{
  "model": "model that answers yes/no questions on an image's attributes",
  "dataset": "photos with spoken descriptions (Open Images, Localized Narratives)",
  "train_examples": 50862,
  "image_size": 48,
  "crop_scale_min": 0.7,
  "horizontal_flip": true,
  "translate": 0.12,
  "questions_per_image": 4,
  "encoder_arch": "resnet_bottleneck",
  "encoder_norm": "batchnorm",
  "encoder_activation": "gelu",
  "encoder_drop_path": 0.1,
  "encoder_depths": [3, 6, 6],
  "encoder_kernel_size": 3,
  "encoder_stem": "single",
  "encoder_avg_pool_shortcut": false,
  "encoder_widths": [256, 448, 784],
  "fusion": "prefix",
  "fusion_encoder_width": 192,
  "fusion_encoder_layers": 6,
  "fusion_encoder_norm": "layernorm",
  "fusion_encoder_norm_position": "post",
  "fusion_encoder_activation": "silu",
  "fusion_encoder_mlp_ratio": 2,
  "fusion_encoder_head_dim": 32,
  "fusion_encoder_fused_qkv": false,
  "fusion_encoder_bias": "all",
  "fusion_encoder_qk_norm": false,
  "fusion_encoder_parallel_block": false,
  "fusion_encoder_dropout": 0.1,
  "fusion_encoder_inner_norm": false,
  "fusion_encoder_drop_path": 0.1,
  "fusion_encoder_positions": "rope",
  "fusion_encoder_connector": "linear",
  "init": "trunc_normal_002",
  "residual_init": "none",
  "optimizer": "normuon",
  "muon_scale": "spectral",
  "lr": 0.0082,
  "momentum": 0.95,
  "nesterov": true,
  "orthogonalizer": "newton_schulz_5",
  "adamw_lr_other_params": 0.00071,
  "grad_clip": 0.5,
  "steps": 10600,
  "batch_size": 128,
  "epochs": 26.7,
  "lr_schedule": "cosine",
  "final_lr_fraction": 0.01,
  "warmup_steps": 310,
  "weight_decay": 0.02,
  "adamw_weight_decay_other_params": 0
}
Rows from block 12 of the image encoder, named by matrix and row number. Rows with one number belong to one channel. Each number is 128 + 32 x the weight over its row's rms, rounded and kept within 0 to 255. All counts start at 0. Numbers have three digits each. After the name is the row's rms in percent of the matrix's.
# convs1: 3x3 conv (encoder.blocks.12.convs.1.weight, 192x192x3x3), inputs 77-87, a 3x3 kernel for each
# convs2: expand pointwise conv (encoder.blocks.12.convs.2.weight, 784x192x1x1, transposed), outputs 686-783
convs1.67 099:167114138130117130109133116115128095136108181093157139145110156148131188113043105152126098183162130170144106113106158096147141121128115066091106135120121118180089120123144071096111157102163121125094142064138108139130074060107160113083057100103095093174079083080143136085090051133116058194151083148
convs2.67 093:145128099080094197112160092115115089172091090078088089107100111092100180092065140151093141103095110089124196124105104142104151089137167158121162134098096128152105148051138067122174090162097052187147128145140158090113134109128128113198069107170101144176129169145167189121113130118135131119167186
convs1.68 098:111116101107112109114102096170135162140116174090119125105070099143185141086129120129073158118162128125111113162109135104177093126097153160133140132131191116221170133066166091101106144147133179126156145077145086112171131154182207096158107150161085165111090129153078145081116150138181147137157151108
convs2.68 100:142148160188124084096148144223193113152166095122108088113132143148119125144082110150153138104124176095174113109134106199077123167186130126113172064145224140177144133137157146134112099150129108083087172142149192105079215108098122169171082079114121168043123129199149151170109099170137086155096205
convs1.69 102:156127165148124207120080119149176173177101121109074070140132075082178121078097128110132132141120139126179111089101117077126129145109146061120084131170101106138147137120085121132030119094131152163120085084116101141067119072063154146109164147094157127141137161133101085133141219169140114110112085142
convs2.69 099:127097108059139191116098109134167142141143101111095139130139115145076157126105104158158138146158184124144105153154123093098163104083164147050140134123156148139100121112120052146076132139138066071129084128121134170146094065115159095204156149142175148171151156202174096048146108126137089152141104
convs1.70 103:104100104132152082088097097088085149079109125117123121153110118070141099162147144115158162149129128098168135106129109121151146135152150093124172142121160141169176108170144115133134126141144158114140124124128096093119127070151131187126106139094126129117132101144094121135114110139088137105104073111
convs2.70 104:154118073125150077106119164124121118113161096116078135118121143119118120099114135106090140204110117149119143117129105125090099150159079158153136116130095202124124156146085165105127155139121119104109130198145127129127150157102106056150098081142106118146125132126108110127178146117143186106133118
convs1.71 098:134154089139115148133127112087082140104118131135116154089119127131168083095135141133114127099122137138075176080089096143110153150100135214123121174134077142148108095133132086132142140166134187162151098142126153132094108154121158129066187153190103122108133155080088152108180167082171090083175143081
convs2.71 095:074115118116105103134125107151185131108145120182163131123131183117133118150099104124153127094132176065186176148114121138145128237089161134125151096102115125110073141171136178140138218148178128113117132194097101178129201107142142102107156107149172103086154145134170103120109077164137127218141117
convs1.72 099:062135144125141134108091175113135179079138144162096121122127138135136089118134131165113138125147125078100106125162124166151141097126118129140063075125108160192182117147125113161087160118129129110175147115145099144180077111151183160191092180142101129118177132126082112112123140088128124143095148122
convs2.72 104:138174148158137110116203124113132117136130119098141110073107125134146114149145090121085113105101169111133165165089123170113123084158134182151090127173141152077114173099154085135098104122066108116080127130102172157154187195163141130131112157146145167128127131188104136155098148183207176101145137
convs1.73 102:087121112156101116106136127148157093146129103129086083072088114190194165091194099132107181119132141129132111093121129155121147145106127135064088128154089197125124081144093119137159146109121078105063111113101144158143149107148105091138184196165115081149203123125100150092135086141241121124099156074
convs2.73 095:097131139185166147126211083134109094100161136105134089107128121105125159121154150155192129101102155140148116175134112135134121138132129111097121114052132070127069119118146150164109149163149160141147179146210113170130150119137180156103155196070095129127171091123153146114152125161122172082098114
convs1.74 102:101084157134162193128143186151124161129098081113088145130079150126140091133137100158070091174074103184111144116112108113137158175148130155075079089095140110140120206153117074116144122141102181180129121151114118122138118151115082094107094127158146108138156119141155153120117071150090151165055122131
convs2.74 099:149103104147149110127146128101087161142124063205116131104130158072161123066104197099095146153094099140154174137173155138089156147132129187087145151126101152144173139184117068127163160180126074108138111122093122134159130157138133121122207157163139160145111103110126153155100146102187093151140247
convs1.75 103:139143109168102130154097106120167124135150087134128095176080187130139054165146109122151105187099145145143161110126109176099161173175119154128087156108111127137135135136127145126136164138166173129116110091140094144109158172148174118104180124130147172092161120119114182140196133101120129170077146092
convs2.75 107:074137089112091125121159172175112124132106105125134154164132107116111138113094162110150100135103134138173131134126090131112155113110137140126153102124151162148122116171184096177154132114099164179163153203146060108130156159172169163126140156179203183165111176163113186122149100113151191160104156
convs1.76 102:144162155117080096150155137172152117089107086140133102154082097158155135056111109136103112157140104140136115113143116132121149145136157117186116140165093127146092121129130142144139108108136095149130173144154145128130177138100147184143189131106104114101172141126084135174093189170192139152152148146
convs2.76 106:121118125086184153127145138099073182147111142171145157159098102128143111083166155079073126187162129146145114185118154151091143133134073164165138083121178201144088091117129160080120176128133130097103162110161068113097130109192096126106119147091111110196094139083152167125120157111129116083083168
convs1.77 102:107090133136147156177155076106171081134092110121200117126114113133143151139088077123109082161169130158144177129140102144134115117152087109068152114151101100101122145169162105172161174180144149185153153172151117129139152110193155147147135161158103132090126122079160131087123171157177160171153176101
convs2.77 106:164128082102156205067076127148136137108114090104050138083164150185100118176152132224088131088098108054178170098100169121137060088096125190138166116156114084129108157124172133215086127086107083158146132157149085139164088171109136112138143136092139136125091112125104143091165144174098117156124131
convs1.78 099:133080089154163070139038126182094097149132122134084092161095075125109179104173113120147080146092068137157088059077109132141146105122135140098151151194122137157126126071130150120127125141108139142097150099151145095159092176131220120202128098119140101137125139119081081132182118095190139182100048131
convs2.78 107:155109165066160089156193079042117138143133123114134115205109106145130131098129145149161128131139154117107158121141098149100125151100108094091112131096147092113138155159132149133097112112146150122099160119164121201185114130120110117163085146112149100118113109143140086099087106152157140115124083
convs1.79 100:089192165121118152088125113147177160099117125098098165139164125163071102166098125104125116095129087107112097142147170131179170082133139110128131123177086093131171149147123151203145149119124089145150113115156173103126155171133116168105156168120129115103152094164113084147110135162127117209200160170
convs2.79 094:131125127174138177176194198145170148146080113195127151125166122119087104077130117138075136133123123160168146183157150087149162117158158163120066069151097172132118128129159102157095111158124107162147124125096168106079166113084136106127145101135159112100170105097142086108126115151088144142178089
convs1.80 101:163165141152081119068117126151163143119142102059120111079188132191168091090158192100098159093134118130167122109108167171090110079123178187128156090110146137140157120139155119123185184136150116177179123168073118116160127155112104146125085147124142139146151129169127088200195181186110179134071178117
convs2.80 100:058164141156108108150102120162165174177124142181155115160137123176106163137148130106102109122060153082101120144130147155125152134108115118157122124126119068182147149103110172118082136122094094146157098130120103149123145126086086113126169132085150116165174143176077139146143071154069162121143107
convs1.81 100:100110074101144112128143145077130086102103119152080145117093096111154167205125102123128149086097194092114130129107124172099128136116135190091080160124123125055090120155173102092146166125136135087081099147143056100129167148191188113172187144114161128154191140158111149188125164110193151093107177146
convs2.81 095:134148070168141142103115150127094207050071092141140101095115166114177112108183162089079133060126175092131078076186142109170148156106146150154172120117133117164101111079163152153095137152184218115111155131188094176117109127021129171096161095145158119029157124140075099105125109139130062140059139
convs1.82 103:095125167150141175084122156168202100105176103181143135085124149124138179067157127128157160210166153153151163131167150121143142149151192059131197126147148143131135135154108163102154118096113121123155093131111150106122042093173101132162134150098131114155133155185136127185121161133119178094137106169
convs2.82 102:127070138115119150175155111108150140199124119108131058112095126066133168158096092155056088167122110163153120128112109124148078143137095132142107110100148146129136149158109109132085139187136113172104151101141169155098123132125162184158107145158126207129142175098111201182126135160147149114151117
convs1.83 103:146077129138150167089167060125174173122145112154155126063195070160145141103147071155179114160140115122139135093133127156112104122123065120147066127139046158138083183131136111119086128182156132078086173092212107113090115163143142187098134226159131154097167143113120154109151173128149157100093132111
convs2.83 105:103122107107176097125125080110118092149098175155177067148166135157131134143126083118091072126122166118118150149079085114120173144051109131137182139062110072136094131116032120108112094144117149072113136175227147143167138117159139123146125119137095180170170073186159134106153094132103157108148127
convs1.84 105:108141122164137105065124121135131080115090143079107101145097102164114151081088123131127092188151087167175106174153142122110141063113157144155165106148060110126176130110116102118143139118117112135083145119095117085101142176150125135106155126190182128095149114127079106090105146106112080076102095129
convs2.84 101:156201119114114118102113073114149155133135137139093107149113126089109146139116125151141123157094195147118090146133115164148150131121168061098152175138111161122071169192101100072164120071147079098125151141113141068121130090063079130096126121129123173103122182100125132182183160112137093093144107
convs1.85 096:113169128164149089115129138099124087117119119083152133103068165107168140121166114091120118136168052121065057155096115140140099169172106099153096046103130130108147172130141140076125097135092140158143106138149106136068106109133136217173143180095154154167135130140211117157213124140166103167123077101
convs2.85 090:126126136094123089184109093134153096132162130138119130175137153150125124136157157059111051168167136147052169115151157187124123131121105162132094168144137154205169125065094158135133078130115137150174197088092172203120138074141144069135131085110104115198177125089167065116117114117123130054177145
convs1.86 101:074130152104161127160124109132129083157162172130120158183092123156154073155118081163108157125133147150147113147123154187109177090084131175189115114101120150145050146157162163161178119105159082110089096147057195144130162097103091128166125067112147163197093106128130131110130173103120142108073052092
convs2.86 104:164112122122161105113173124166166093116147070151111131167097138161107122116113079196129095174167082093096079153145103150110131146165108106113084117136145123150113130116113069103150101150077134166131108179161102146127095054089134132091139132100097095133135079116114125116122149097106133157146134
convs1.87 099:100110108066135099099137120133119188102131117141087100104149150083155058108128161152158118137061131142117178129102140135175145123109098086200146137096139150127191085088150062130091149133123122075116145112157138128152148185174126135172114149136142122139127105135113137114140136176255134135101080129
convs2.87 095:094134147083134138071138191131123130102125084123165111140087146061078129129049147145092188094150080111129127098104133129137161095171183124144168099110175135153163129154117185113104182139129128131131061126169180089133128135085147145063180129125146130166142114142149110183117122141138109099155162
convs1.88 103:146130167100069117124119067151178078069118116112136104171136118108099176145134179122135129108134109159080113130095094096151139131122139123133160133139154180134104101146090130128141158133156117091087096084102099060122088150068115106100174184178151138103143090167136156136109142082126092138087144109
convs2.88 096:151073136185074116141153035158106039174143195200121114098150104097157107111170117148135134091127130098109155088102039112148143162161147085097113177078114113145158122176101095095088113097101150120166170181133088088129114086111145081060073141128100104154130146052146112164175133134124112156134135
convs1.89 103:187192155135130142108092081141126073109099150159171123129138145132137167141094163133099082118133167123172149101133148086139118104153092120179111149049179095109170119093098071102146140118153148138093090129105136144145080086074104076138086156147131137117106101098122137191174127157124146199145089171
convs2.89 103:089134097161066121119106062128121098167148148097131207174141115059126070111153082107133135149095139079079129126112067164136115121128093125137084151128056111137058127115118112181134161157130122065134134132196119108219143102123135115192104152148082165121099098142158134059179121132169115076100142
convs1.90 100:171158156109122099144140193083108103125120137167132154158140089143154182109179170127169145149174099136034114113112112175098120150190199150114139107175095162075083154109185140174141084138086144162113134126112102098146145166094087197118146148123128173173133155137102187130149074143147118171136130151
convs2.90 102:098107153140147151141127083094110168094153178128092115149134167145130116156093154187153158128120136151141056176077061169138065106147085132112124154102127152116119108074145110121081130174124179115216124148115102105134110100107133122073109143166098160161118195126143089165142135058134074125103146
convs1.91 103:156151117088114115106092133147137122110141165095142180165172183109084055176164156131090154131123100146147135111073177113133135119155138107180152106164173195125182170128129150155126080140100206126132138089175099136110177137164155111164145173183084045118095139140111147130125188052099100144115102074
convs2.91 098:152080151116048108108107139038141099147118114114111083130119122055072127125115129142102098126104107119052140075146133090106147119173122144100123162191135171123117133097123113183118123117146184127115162129097148132157200118149110129158134137126074143101109174113151092094111102145055143157134124
convs1.92 099:229147185121112148175153189171088147139164139141149171157075100170124111100131156160146195105178047118114109145147128201093173157153179117131127093178101081081106135136155089143116155156090066138145133134117124143113095091135122218121198115107186176165140127146096168143132104139150176119205137108
convs2.92 102:068172100167154150148115121158148118109236137135096167158107156140089104109146143139118134157140113122156106174141126155137152124141180098131176158167159139147159149167087148126137101117150091122143155050131174117144130116105103116145119080147142102176127128179125159113131113144118202137086087
convs1.93 105:147148145108147131068138088136140137100149148099118116123143145106141120145115124114154128157125108141161118128098143133101162096109087091120121114127168127138056136116119165167129106177131137115160063128183134072135187129139109100149109116118149089098142065110170144124149095201091110152135032101
convs2.93 113:156102117163084125119173167085134143113133135132146160151133150168173112125099119074164065107167120164104079097107125159153153133083142095134130172065053099116085100183141178072125093184112173179124126156150197102124105146118128129104154108139104092154109148154170166175183170097202165089127115
convs1.94 096:117124162117107123174075133135153102123133105101127108156084131174124185100150123174135096119140113155112077126120100167121155152101141124159145198100056097186169126165099157096171164135166171123132133128114154138097108142161096131145096131089118090092171127174086152133073151117188130189111156191
convs2.94 107:123105132184068131165157195132097112164140140167129143137110185068154190155092121126109187148120172138151189112015100172094086141097130118096091119151138150133153159075134087105161099106102096161095066112113080154139094096145131132111137094122130111075064118124098065099112110146145111147127171
convs1.95 100:142092138130121127155137129115170090122144182169183183105150115134116193123213215111096142121136199142183104067101121112148129114078122124117106165164107093130067134159153163111143145106077104106134165114139149113121179193147122104143155144109133158146124093093117165129134115127158162155142182086
convs2.95 102:134104112124138175058104126153203125112137186151096106133156088070055140094149170121102165098166133093172170109155156128114110143121141113112126150098135111156171175170108134168060174133118119088103137154098124142096139172136136172110090114181123092111047166110146191127144066104128120141119126
convs1.96 103:103083137108140135101143115087125112106145169130107119156133171073148121094166144128090199145143104142116135104117133119185151162112103139143094145149123080159135089094072132146121104105141134084141135105085152156097124184085118131088161157141097126176149121125129135064129120141126153155128173160
convs2.96 097:118153067134138124141124054126063179130071125136120152158164139166119154119081098158106140120120092121128095150055124177142105116127139070083148092082110153093091184169078079092137112145148159128131127177156062088132136095127137180137141134117121052104052184147165146161154115150130096194085168
convs1.97 104:106119138163163160143152050133080120104122105132102101119073142079121132096154172113096157124127163101036139127110149157090088118098150132114141140144131099076152124153134147106112115130192121095136109160076147110127169165050169097099141056108149106115137125118110139105114118092133089127087082124
convs2.97 102:130204117061119149131172184110171090121111090181127161132155149133123162184109178069173129128127155087208127067081134161185074170095099105124130114119105108174119111112159119148118196098180159106097246152075142156125174125170176159107126148128124162117140117124124076177083165112101165110111124
convs1.98 104:105073139111118105119125150081141195180154132173085132112068128079160114140110168137133174148150129142122109107129174149159130112100051087125138184145142113115075082110123137076137128168156171128092132080116129095130126160072136115113146110110073126112105114087099139118114058173109183181087150127
convs2.98 105:176067168135127123080144168046113158083112164129129107082136206146114150116079058154081105090047110076183117103134105082185117102109122112122143105115129156116145152146147109123136149121095136071138112112167149099087127089136133124133134191125096140120151129047095132161088131075129084093077147
convs1.99 106:180128091120099129162107152118120116158145058140176067142143111201148126133156156099075136066136187162147111169181102134138118128155085140074120144128115157121082144131132119090089092116141140078117132123112149076173153182088114176140187152174135157103161128128132154138136154076175104078196147175
convs2.99 101:123141136192141138113105097105147144092187139067114104100171196132134127120086119141152200079081217107144091184127123141099084157089112123197130111065146101174116156094193107121129164097176110098104181132061095134104062069174177092154139149110128114155132123133117091137150165096129099098076109
convs1.100 101:077133044121125128109103136082052057138111139125148121073144133097146130078128090109112094151147091103157109121103125132103126140120094171096101168113112111103047163113100137103082134186159113126139086105119146096139138107180189120124085068066105164100148123116143136174122132081176179162133037135
convs2.100 107:142181120115112171182147116099140082120190127169137117135111100113103157128094112131139113091204125165148143193113116138160162135139178092133098153109101130114144145155139096091121107135156146119088168131176138106141137097119100140077100191160120113113136141115130175118130128123156127143080088
convs1.101 096:118154155108125120102118150071141100110128147127188091103143121105125169091157123138112142176129110105137183152180154090147154061143216082182104139161108181143097121130120132114140140141125125111151151137159143090125094127097140113177181146177100115193145146158159105167041160153136134197108066193
convs2.101 100:098177044101128108170126141088178138129170143154138100174109148141120170082105176177081143078099185171112118128082138101113126112168118101074158081175158110140140100193170070098132144110145151133148117114104156120070152182169168099179103056160158109113130171110139122168144164176125130110116134
convs1.102 101:141133205110116114181163114112216117143185144112127139089116143114114098118134096129078102147128201114107081166133165157147146151124168196091140151148123171146174105113089124176110140071153099120113160135159166145145132103088146220116179150126207154181104168121126118176177140196114159128163112128
convs2.102 097:100143148089126136137103173188125101108163089140103167055070067173101135137109077103089129156124126142132098149116153129088144094069066091169158136096118098153165139122165144136100117161129073124133106081131112123173152131170144224129126104149112112159146156093103149111091130134093039083161118
convs1.103 101:133153076145136133074142152143155143148118110139093126122136080127161150128149107133064160145168111161157092149118121152107144136152148097099133073129109151127148130119108143158088149134163108137149178142096123091085120105027121156055132148103133137116152165185101168188130049067109158105167178128
convs2.103 098:206107064161163101125142116088096158188099182082131109145130154175127110108046180105121075146132111096130119158104164147133049120136123105104106141092058168147136082171142085144135136100151145109173105113137136103166087118181130121158124161191105111085167087147110122140109086106112096131120146
convs1.104 094:095128163181116156113127198115094099111154096151134123168148075186161125063110158104189117150167144076177093082165140108163172110137131158137142140147109171127156161141102156135142118103147130135118144155096111124059100129073112157135128130146102126103141128133126089126106174122087102149154125141
convs2.104 096:104132161132144136181109097114117143166140189160138117062154150107133148142148098142092126000122138169119164146115150163133149170208150120182089098152089152134182144128125093127201130127191103156133139064158157216064099171114094195166152149158062196106129205114104097134134104162096147162175164
convs1.105 104:097119151125114115137128105129124136148145169128119180146068188109062127096146102145144129123132114138140106129076125133097129146127108105073131130147090180190073147147126146170110150145156102113088164115145115142099209124055136155130126142061095145158128149198142174063126109190101070188143063118
convs2.105 104:149114120150100166196176161127078078125118120127192141135168146115123100147114244117077130152117145093119154143083116103116118151162102123065141101135185058108115128121089096134113117171072072113170095130147106091159087106141170106097157144133078134159047085152166112087180164095171102049141170
convs1.106 101:194137134178138184188168142137117166152163110165186183140064125162123142171160088117091148148156101101125095127155120134103129137135129116199097093116093115113125060156149136158117143129080135124136154128156101119076089102132124218147114129061117185114129129126155126056118125153131188147156097183
convs2.106 102:107166170153147175144088114097205105130146122154107159139130123157097161146098138096099097102186165159158175128102119130116160142189118170124120105160148093074105151122109096149161112121157120169128082155157127126153132155185246154152096108098130114138197148220152142088074130129141168165167131
convs1.107 105:112168157152143138124138117135116137132148136074128103140079144126127093147193161123135144149140131084093140083093158155149178133168108130095122139143041135161096135094142161109158120138120116135138146115150118107158063141082163143140081230186149142120213153111135137159206195224120113169092163178
convs2.107 102:169153166141133091122130131125176116172146136114097121144124085141088071089145159108149105158130158132135099169093120065150135130096114159171137124103129078088162113114124157056143105152060137129157131056099068150163203127124111173133132091113110101093140139128076170131160140102097143119101097
convs1.108 097:074114138123119150148123163136208077154170127163139205146139148185150177117148081111118156166105128119101105156166154131132109141147111121137126092151089157185167154173131067146084101128136102100113127129181081105090099149111120191150169144150100053133198130119121134104129148183121144166164150116
convs2.108 104:113109241072140128111105132125176155120150108115112171126147104110115096136116159151126150097088143084162113095098141149093098122149129161151142081143119146159104135121120070110151132181147115177138108079146133144139141144164171121149082177110145084100199159155131069114132071197118027174117154
convs1.109 098:108125118135187142112103087136105084098110158090094071103112196085109204158136107118116118118141133143128122097181114137110129090101061028147125086124174101161154127162136138119132122120117172088144088121099062108084141133089179153083087134120107148102131074119171112171108175191133163096134155153
convs2.109 095:141145124127144140094093134090147140141131104088108105117153095110119095129120109103096136122125180161173183142133100137080103150124113120153120182120102146107121091130079094151145107094044139152104142093121118173120126162125136092110143106165120141140137095146183158142134109114144062108142150
convs1.110 101:113097141147126161094156137111132127149113100168083118058104185138177169083074149112100151030085084137102148135140091129111116133125129106114153132173157115128096181142095123129128167062118110186161115154092116120112180179157172128180163121116103150138172097148133138144148195174177153042185132135
convs2.110 088:112134164100108113171133126173172104074171065132142141100111135164140139148174130161143159126169120168155046141137117131108100149110123103093098106151166096152153132179132123169130118165119144150104158121163136128221074100070126138157153144121102123199118150147073159090122131146149146160091160
convs1.111 102:117103099131172151130129094101134108153160179141166092116170123055176191170106096077080148168126163147122163113141161165113133156116109122136100135120177178083149102146163156123119102111092123067081113131148112127112127156118129144128143124147106164118115079206134118159121124117125086121151116097
convs2.111 101:116154138090064120096093108092095113097150127086107069115145125116107105129081046155149164103163121111156093177160104188154171130130150145160154161116147168108112107124163151115106135154137198084148076159075118108092127068163112154136153103147139133115150167147160123103158100119116103157181133
convs1.112 100:144156130154136167137122138146090103164030179105119139139126157185135096114109146112142132119134209095104140106099108175093179164133148093051083175076144151091048134157146118147103110130121122107120120146103072170149026111156179096104116046093154175171123102083141131115114083026141049118099130109
convs2.112 096:162167113166081179145096106154131144139077147167144122118127093109134126117110099132094117148076190117082110124152148067139123144120114071107144137121110090110131169128119139147112133159103080108079123136124115198136127124122141097173143145120108136156126085091117135102144111106144163121122155
convs1.113 100:101114143117142128121082150129137137139160098124080165105070148167127112150101133097158071172163127124061079164105126117103162099127068149081119190131140120167089119155130132127102147114136076135107139124138120081161156152100122131142174139141160102140228130093143089099112074128125147124079115139
convs2.113 102:141190126181155128058109093162130131058164164140164159131117161076136200117135088154155142075127137080164157109188067148103161112094156139145122125140130096119198171122137112146117147100128147119101115127152123121116074168117115134077133134099120116165109115108127107125137188112094171192121073
convs1.114 098:129132149112147117147113108110137158133144098164116109132134087139110134061097111193100120074115061167137137110095107122144137146112125116102065082101064098119132152138139093142100147128077077112112103114125161125091092172138122156158074169068169159125149123159128110133143211069097125157120156130
convs2.114 098:145169147115097124172080123184120066150148148120101134114107105136173141107146091138089087148134102100118119141068135170159155102146137061119153116113101158160063129076082117181102102174135105111094154136179163157086156124108091125171108136162090145094090165122110153145109089199158124135164069
convs1.115 104:129160153179129145099116129104086105164140157116157147149135137202141096114124072130141193123170145128153204139071126171181062115158099040110098081155163098123154137127171147093149143113088127089090113148108117166157147155136115075126070128083148140129137118127086131142160080136172168059050129106
convs2.115 103:119127166114088151145154145199107146145161094111130103161144109153131163161097110070086100131144125100133100124082133095109149127172203143136058129072145100095156086135108025160124152107113116124125122113140155153085135115088154098113131164086123133093149120161099134137104113114137161075112142
convs1.116 098:095107143066114181149108092118151157093124111085080104105148080122145177095076088091101104164206158175055119129147113170130107123089085148119142119147104136124106127114152121128137101146173150119147106108150075146118128156078106184148103166091097110186103129153147107161197091134212099157101128050
convs2.116 092:111173110133098128123168142123140145084104122166110108158177088114099120147120140061123098161131103135108162146123091098143104126130106093104092154113146203114106124055105188168008167091124150101130113096080102130110140163124136102129156191132130163095172189134182091187118144134186143090125157
convs1.117 097:095062163089127145084118112075079135130132119077113114119106139115132134082107122163168137149130158116110135110139104149165163164098146183050109103100121115090155107148122129091125126117134094081109172106187139115125108134152092109104161169127141114118192106141118123166151115165130136126103113043
convs2.117 089:142152159147145140163174161112162137095113123173069170175162091162110178182161137148133110156146111142170123155177162133174166146118155074128110101150125137119147122147139078106126101159163125142111123155168123168072150124127134128127173139063101113099126155106078169141132090125127120096200095
convs1.118 101:152117137107095155121115126121160124139150124188139111070140206124111108109127090131126133132175099132117118184128134134160143126142140131084204139168063134167134108127153167133128170109112120145118143168170142123115134099129095146095161170195124158184107135088126162133170173178083160188149131129
convs2.118 103:103055112134146186076106188134100113129097156158118142126131187090150139123120153103144073147108170206135134143136184086154083149104152130144066132151124163146114124129096142162078129137156093140115139120147113147121145159159177148131120080135158111111114141151130094141109149114062163107161132
convs1.119 099:115071121121131131125126121121159177119155092160106177128154142212165140107116130127174161157146130156136144152111152134081091119108137163205121139170140153160140166183125138167101100135164143128106157138087117098117116173085140113127104103113177111132169180126140156115173168119068163127150118049
convs2.119 098:190135138179109093134100130142153093156123165069118122149134138093099102145130127150140083111080147152166142131161172180119161138095095108179109143142156147118109134152134093154147145104218089140115095133089187086193179149164112034133146108109156039129146150096083141153089109135113110108122183
convs1.120 102:140130128113131137122167161164124126140105095129110109161139136135147110135073130101100176156172099129096112133114130111165128123113090177133122121127126121111100122121121144077127154130118164109116133149117151098115154135080129120072067060102170135102146153152114135168160132102096121156117110147
convs2.120 104:102140157091175092121162120143127152153131135124148129079149090106114119125133140074168170135104079107071152183167107162132097115154101132117161114200149146113143136167121166131190096103124087125161118115143140185128158107163134122074188104118174151114155142045163181088113134150169180165137042
convs1.121 095:116114198104115141127098166083104148115115084214121132137137140131106112151138038137167083112173174162125145126101143162137126113146137093119117125182135135133198161171103081159129126088109093103113158157127125120117150228094148189097195123069136138121142161137097105126093132093151156130198192173
convs2.121 096:076133143100111094146123160106073155109127135135178114139116132117105153118154158139110150075168134140132177102115137066101089092160127120124163119109173207176094141106151125218188148158170095154128149108055136133129175158138172154106066103168162159141096140159145113133112078168146126092132142
convs1.122 098:128089180179100139121095098133119161129141072131181152113084090093138032139145158070074136106088144091079123156192155122160192089103112159081088092136106171137107147165100171083126094070178149125156138113146116077137102116157091132172132082142153060099141138120175116106139184111092148090192168150
convs2.122 102:148079142107127136120137164146156149144149166133201178122107175123134186182107191140130161098121122120092148110143165089085095118146165152079195080135176131081150127146108178083095079154065083098111142117092102083108122125107137126088121074120173138044117104112115138132123131137166112150115082
convs1.123 103:167136130133139145131114086114094200098170182116071113056090178169105145098166098117215105154133073128126107159117143222157158119158132135181145124145084104137108169159132090128082162123137157123124117203133109176103139107157163180108199101111115151157139148104103076144114111080096144190167110111
convs2.123 104:146109093139081135113131070110087146131123152071135156167127096156156095149147084144168146102135142147126140190149128121103119077094165117152102163098147110107094087133151108123098147099131113084092139152135092114145100145150124085074155157165114145107107122133177131186148104084124132110155189
convs1.124 099:118152090103112068165111069149122109079157089117124166181086127103136132159103149138137143100166120101152087094142122116092134110138142123102093111092130166196115153148134145153139120088140139144128111115084145065073120130079163122091171119117124116121160121123056107152085143082114118138122077126
convs2.124 095:173101147137197145110134151130136117166109133139159123074182123151105143119124154167083160086176114158179133130148123088070071116140099080068128140163119108168161116157131114097191112093191132100131152157143118141071149096123152104103070122113110148139116115110166198122143117156084124183142160
convs1.125 101:162113077152147186114136139193099105121104136095148123112061101093099103094141125085115150136173111143117164132113098160150120141166124117119130148133103130091092089090109145112103086132131128146178144139128161154144159132110109151071165135172099097131070133134135116123123101149154110156132158128
convs2.125 097:128107074088152173228132092129087148081095163137193109128128147136102155176105116131130111110094142151113152104111150115134117171183198161127139076105130134118144180131090076140085145111126080113146121141113156171175125205118183147175108160194135106171104151119179090178129116114111106101096135
convs1.126 097:141104108100116105073147119106097130103141114115134105159142095061140088158129136144158133094087196114147098141107109105151161108118119131094141088075105082125106095043103169192141175153147102118073111060086144107090106182100126167161129155116151171149134137101148139163125152124126135095051138080
convs2.126 095:185190149138158144111167199053130094116078132121118144114161136171204164139134142150062119175137058148093165121156112165060141084112141150077132095138121106151126146084137203130116117150151135103168143175174123116089148127085095108171115057153141137100141127127126151150153105156149127106148178
convs1.127 096:102134113157130116110139074075136077129178099157156105108161146203205114100154057167086155069126145091178100075142113132144116127121151113161129194189127124150092119108147156143131188185120149174135125141091174161163071129103127131108183147131113103096141170088129120113192239153151164103089162148
convs2.127 099:156133117133105139129130078116125084140179113106132085143124172164108105163159157097124088053109122122174122185072104107147146135126191103153117138092093039076177122119134108170132131152166121076185152079168164119066119087117118194159140077154166133099112111168175115116088169115155121119113114
convs1.128 097:121092075135094082116159124113118140102112086076111081052132082101101112101135100087129175056098121146100089050142141156137084091053119126079103156086138108100124107150123135121093123103164122141134115090148123134106130144127183171125132128157185155151165101165136158159081137178080191091058178126
convs2.128 097:109160148105132105141114147143131123090122111128121208133076118125104140177095128110078191116155143146181131131113106187147116135118172151158178078187086096167158193158120162163127140172119162102165121125159144113110161158107118152106093171091152192101131096117166175194193174147093185113127178
convs1.129 101:146121167114085104073127113100149175116112134103131123139126172139110098167060083161136156101154095170139092071103161147163123133121139133130146180093164122072161111120135124136094142102115092121113068106047094145154140095074089144041111183109123182148102088113099094147163141105120160072129098166
convs2.129 097:125095110172141082163090122192180128140116142148111089118183121168117140113095113183113120110095088169105139169137111145162123137106185176135201136084117109128113118101164153127074169159108164183138125181152143172065160165127136198091183092100118173093083126075167099178131115104100106100077099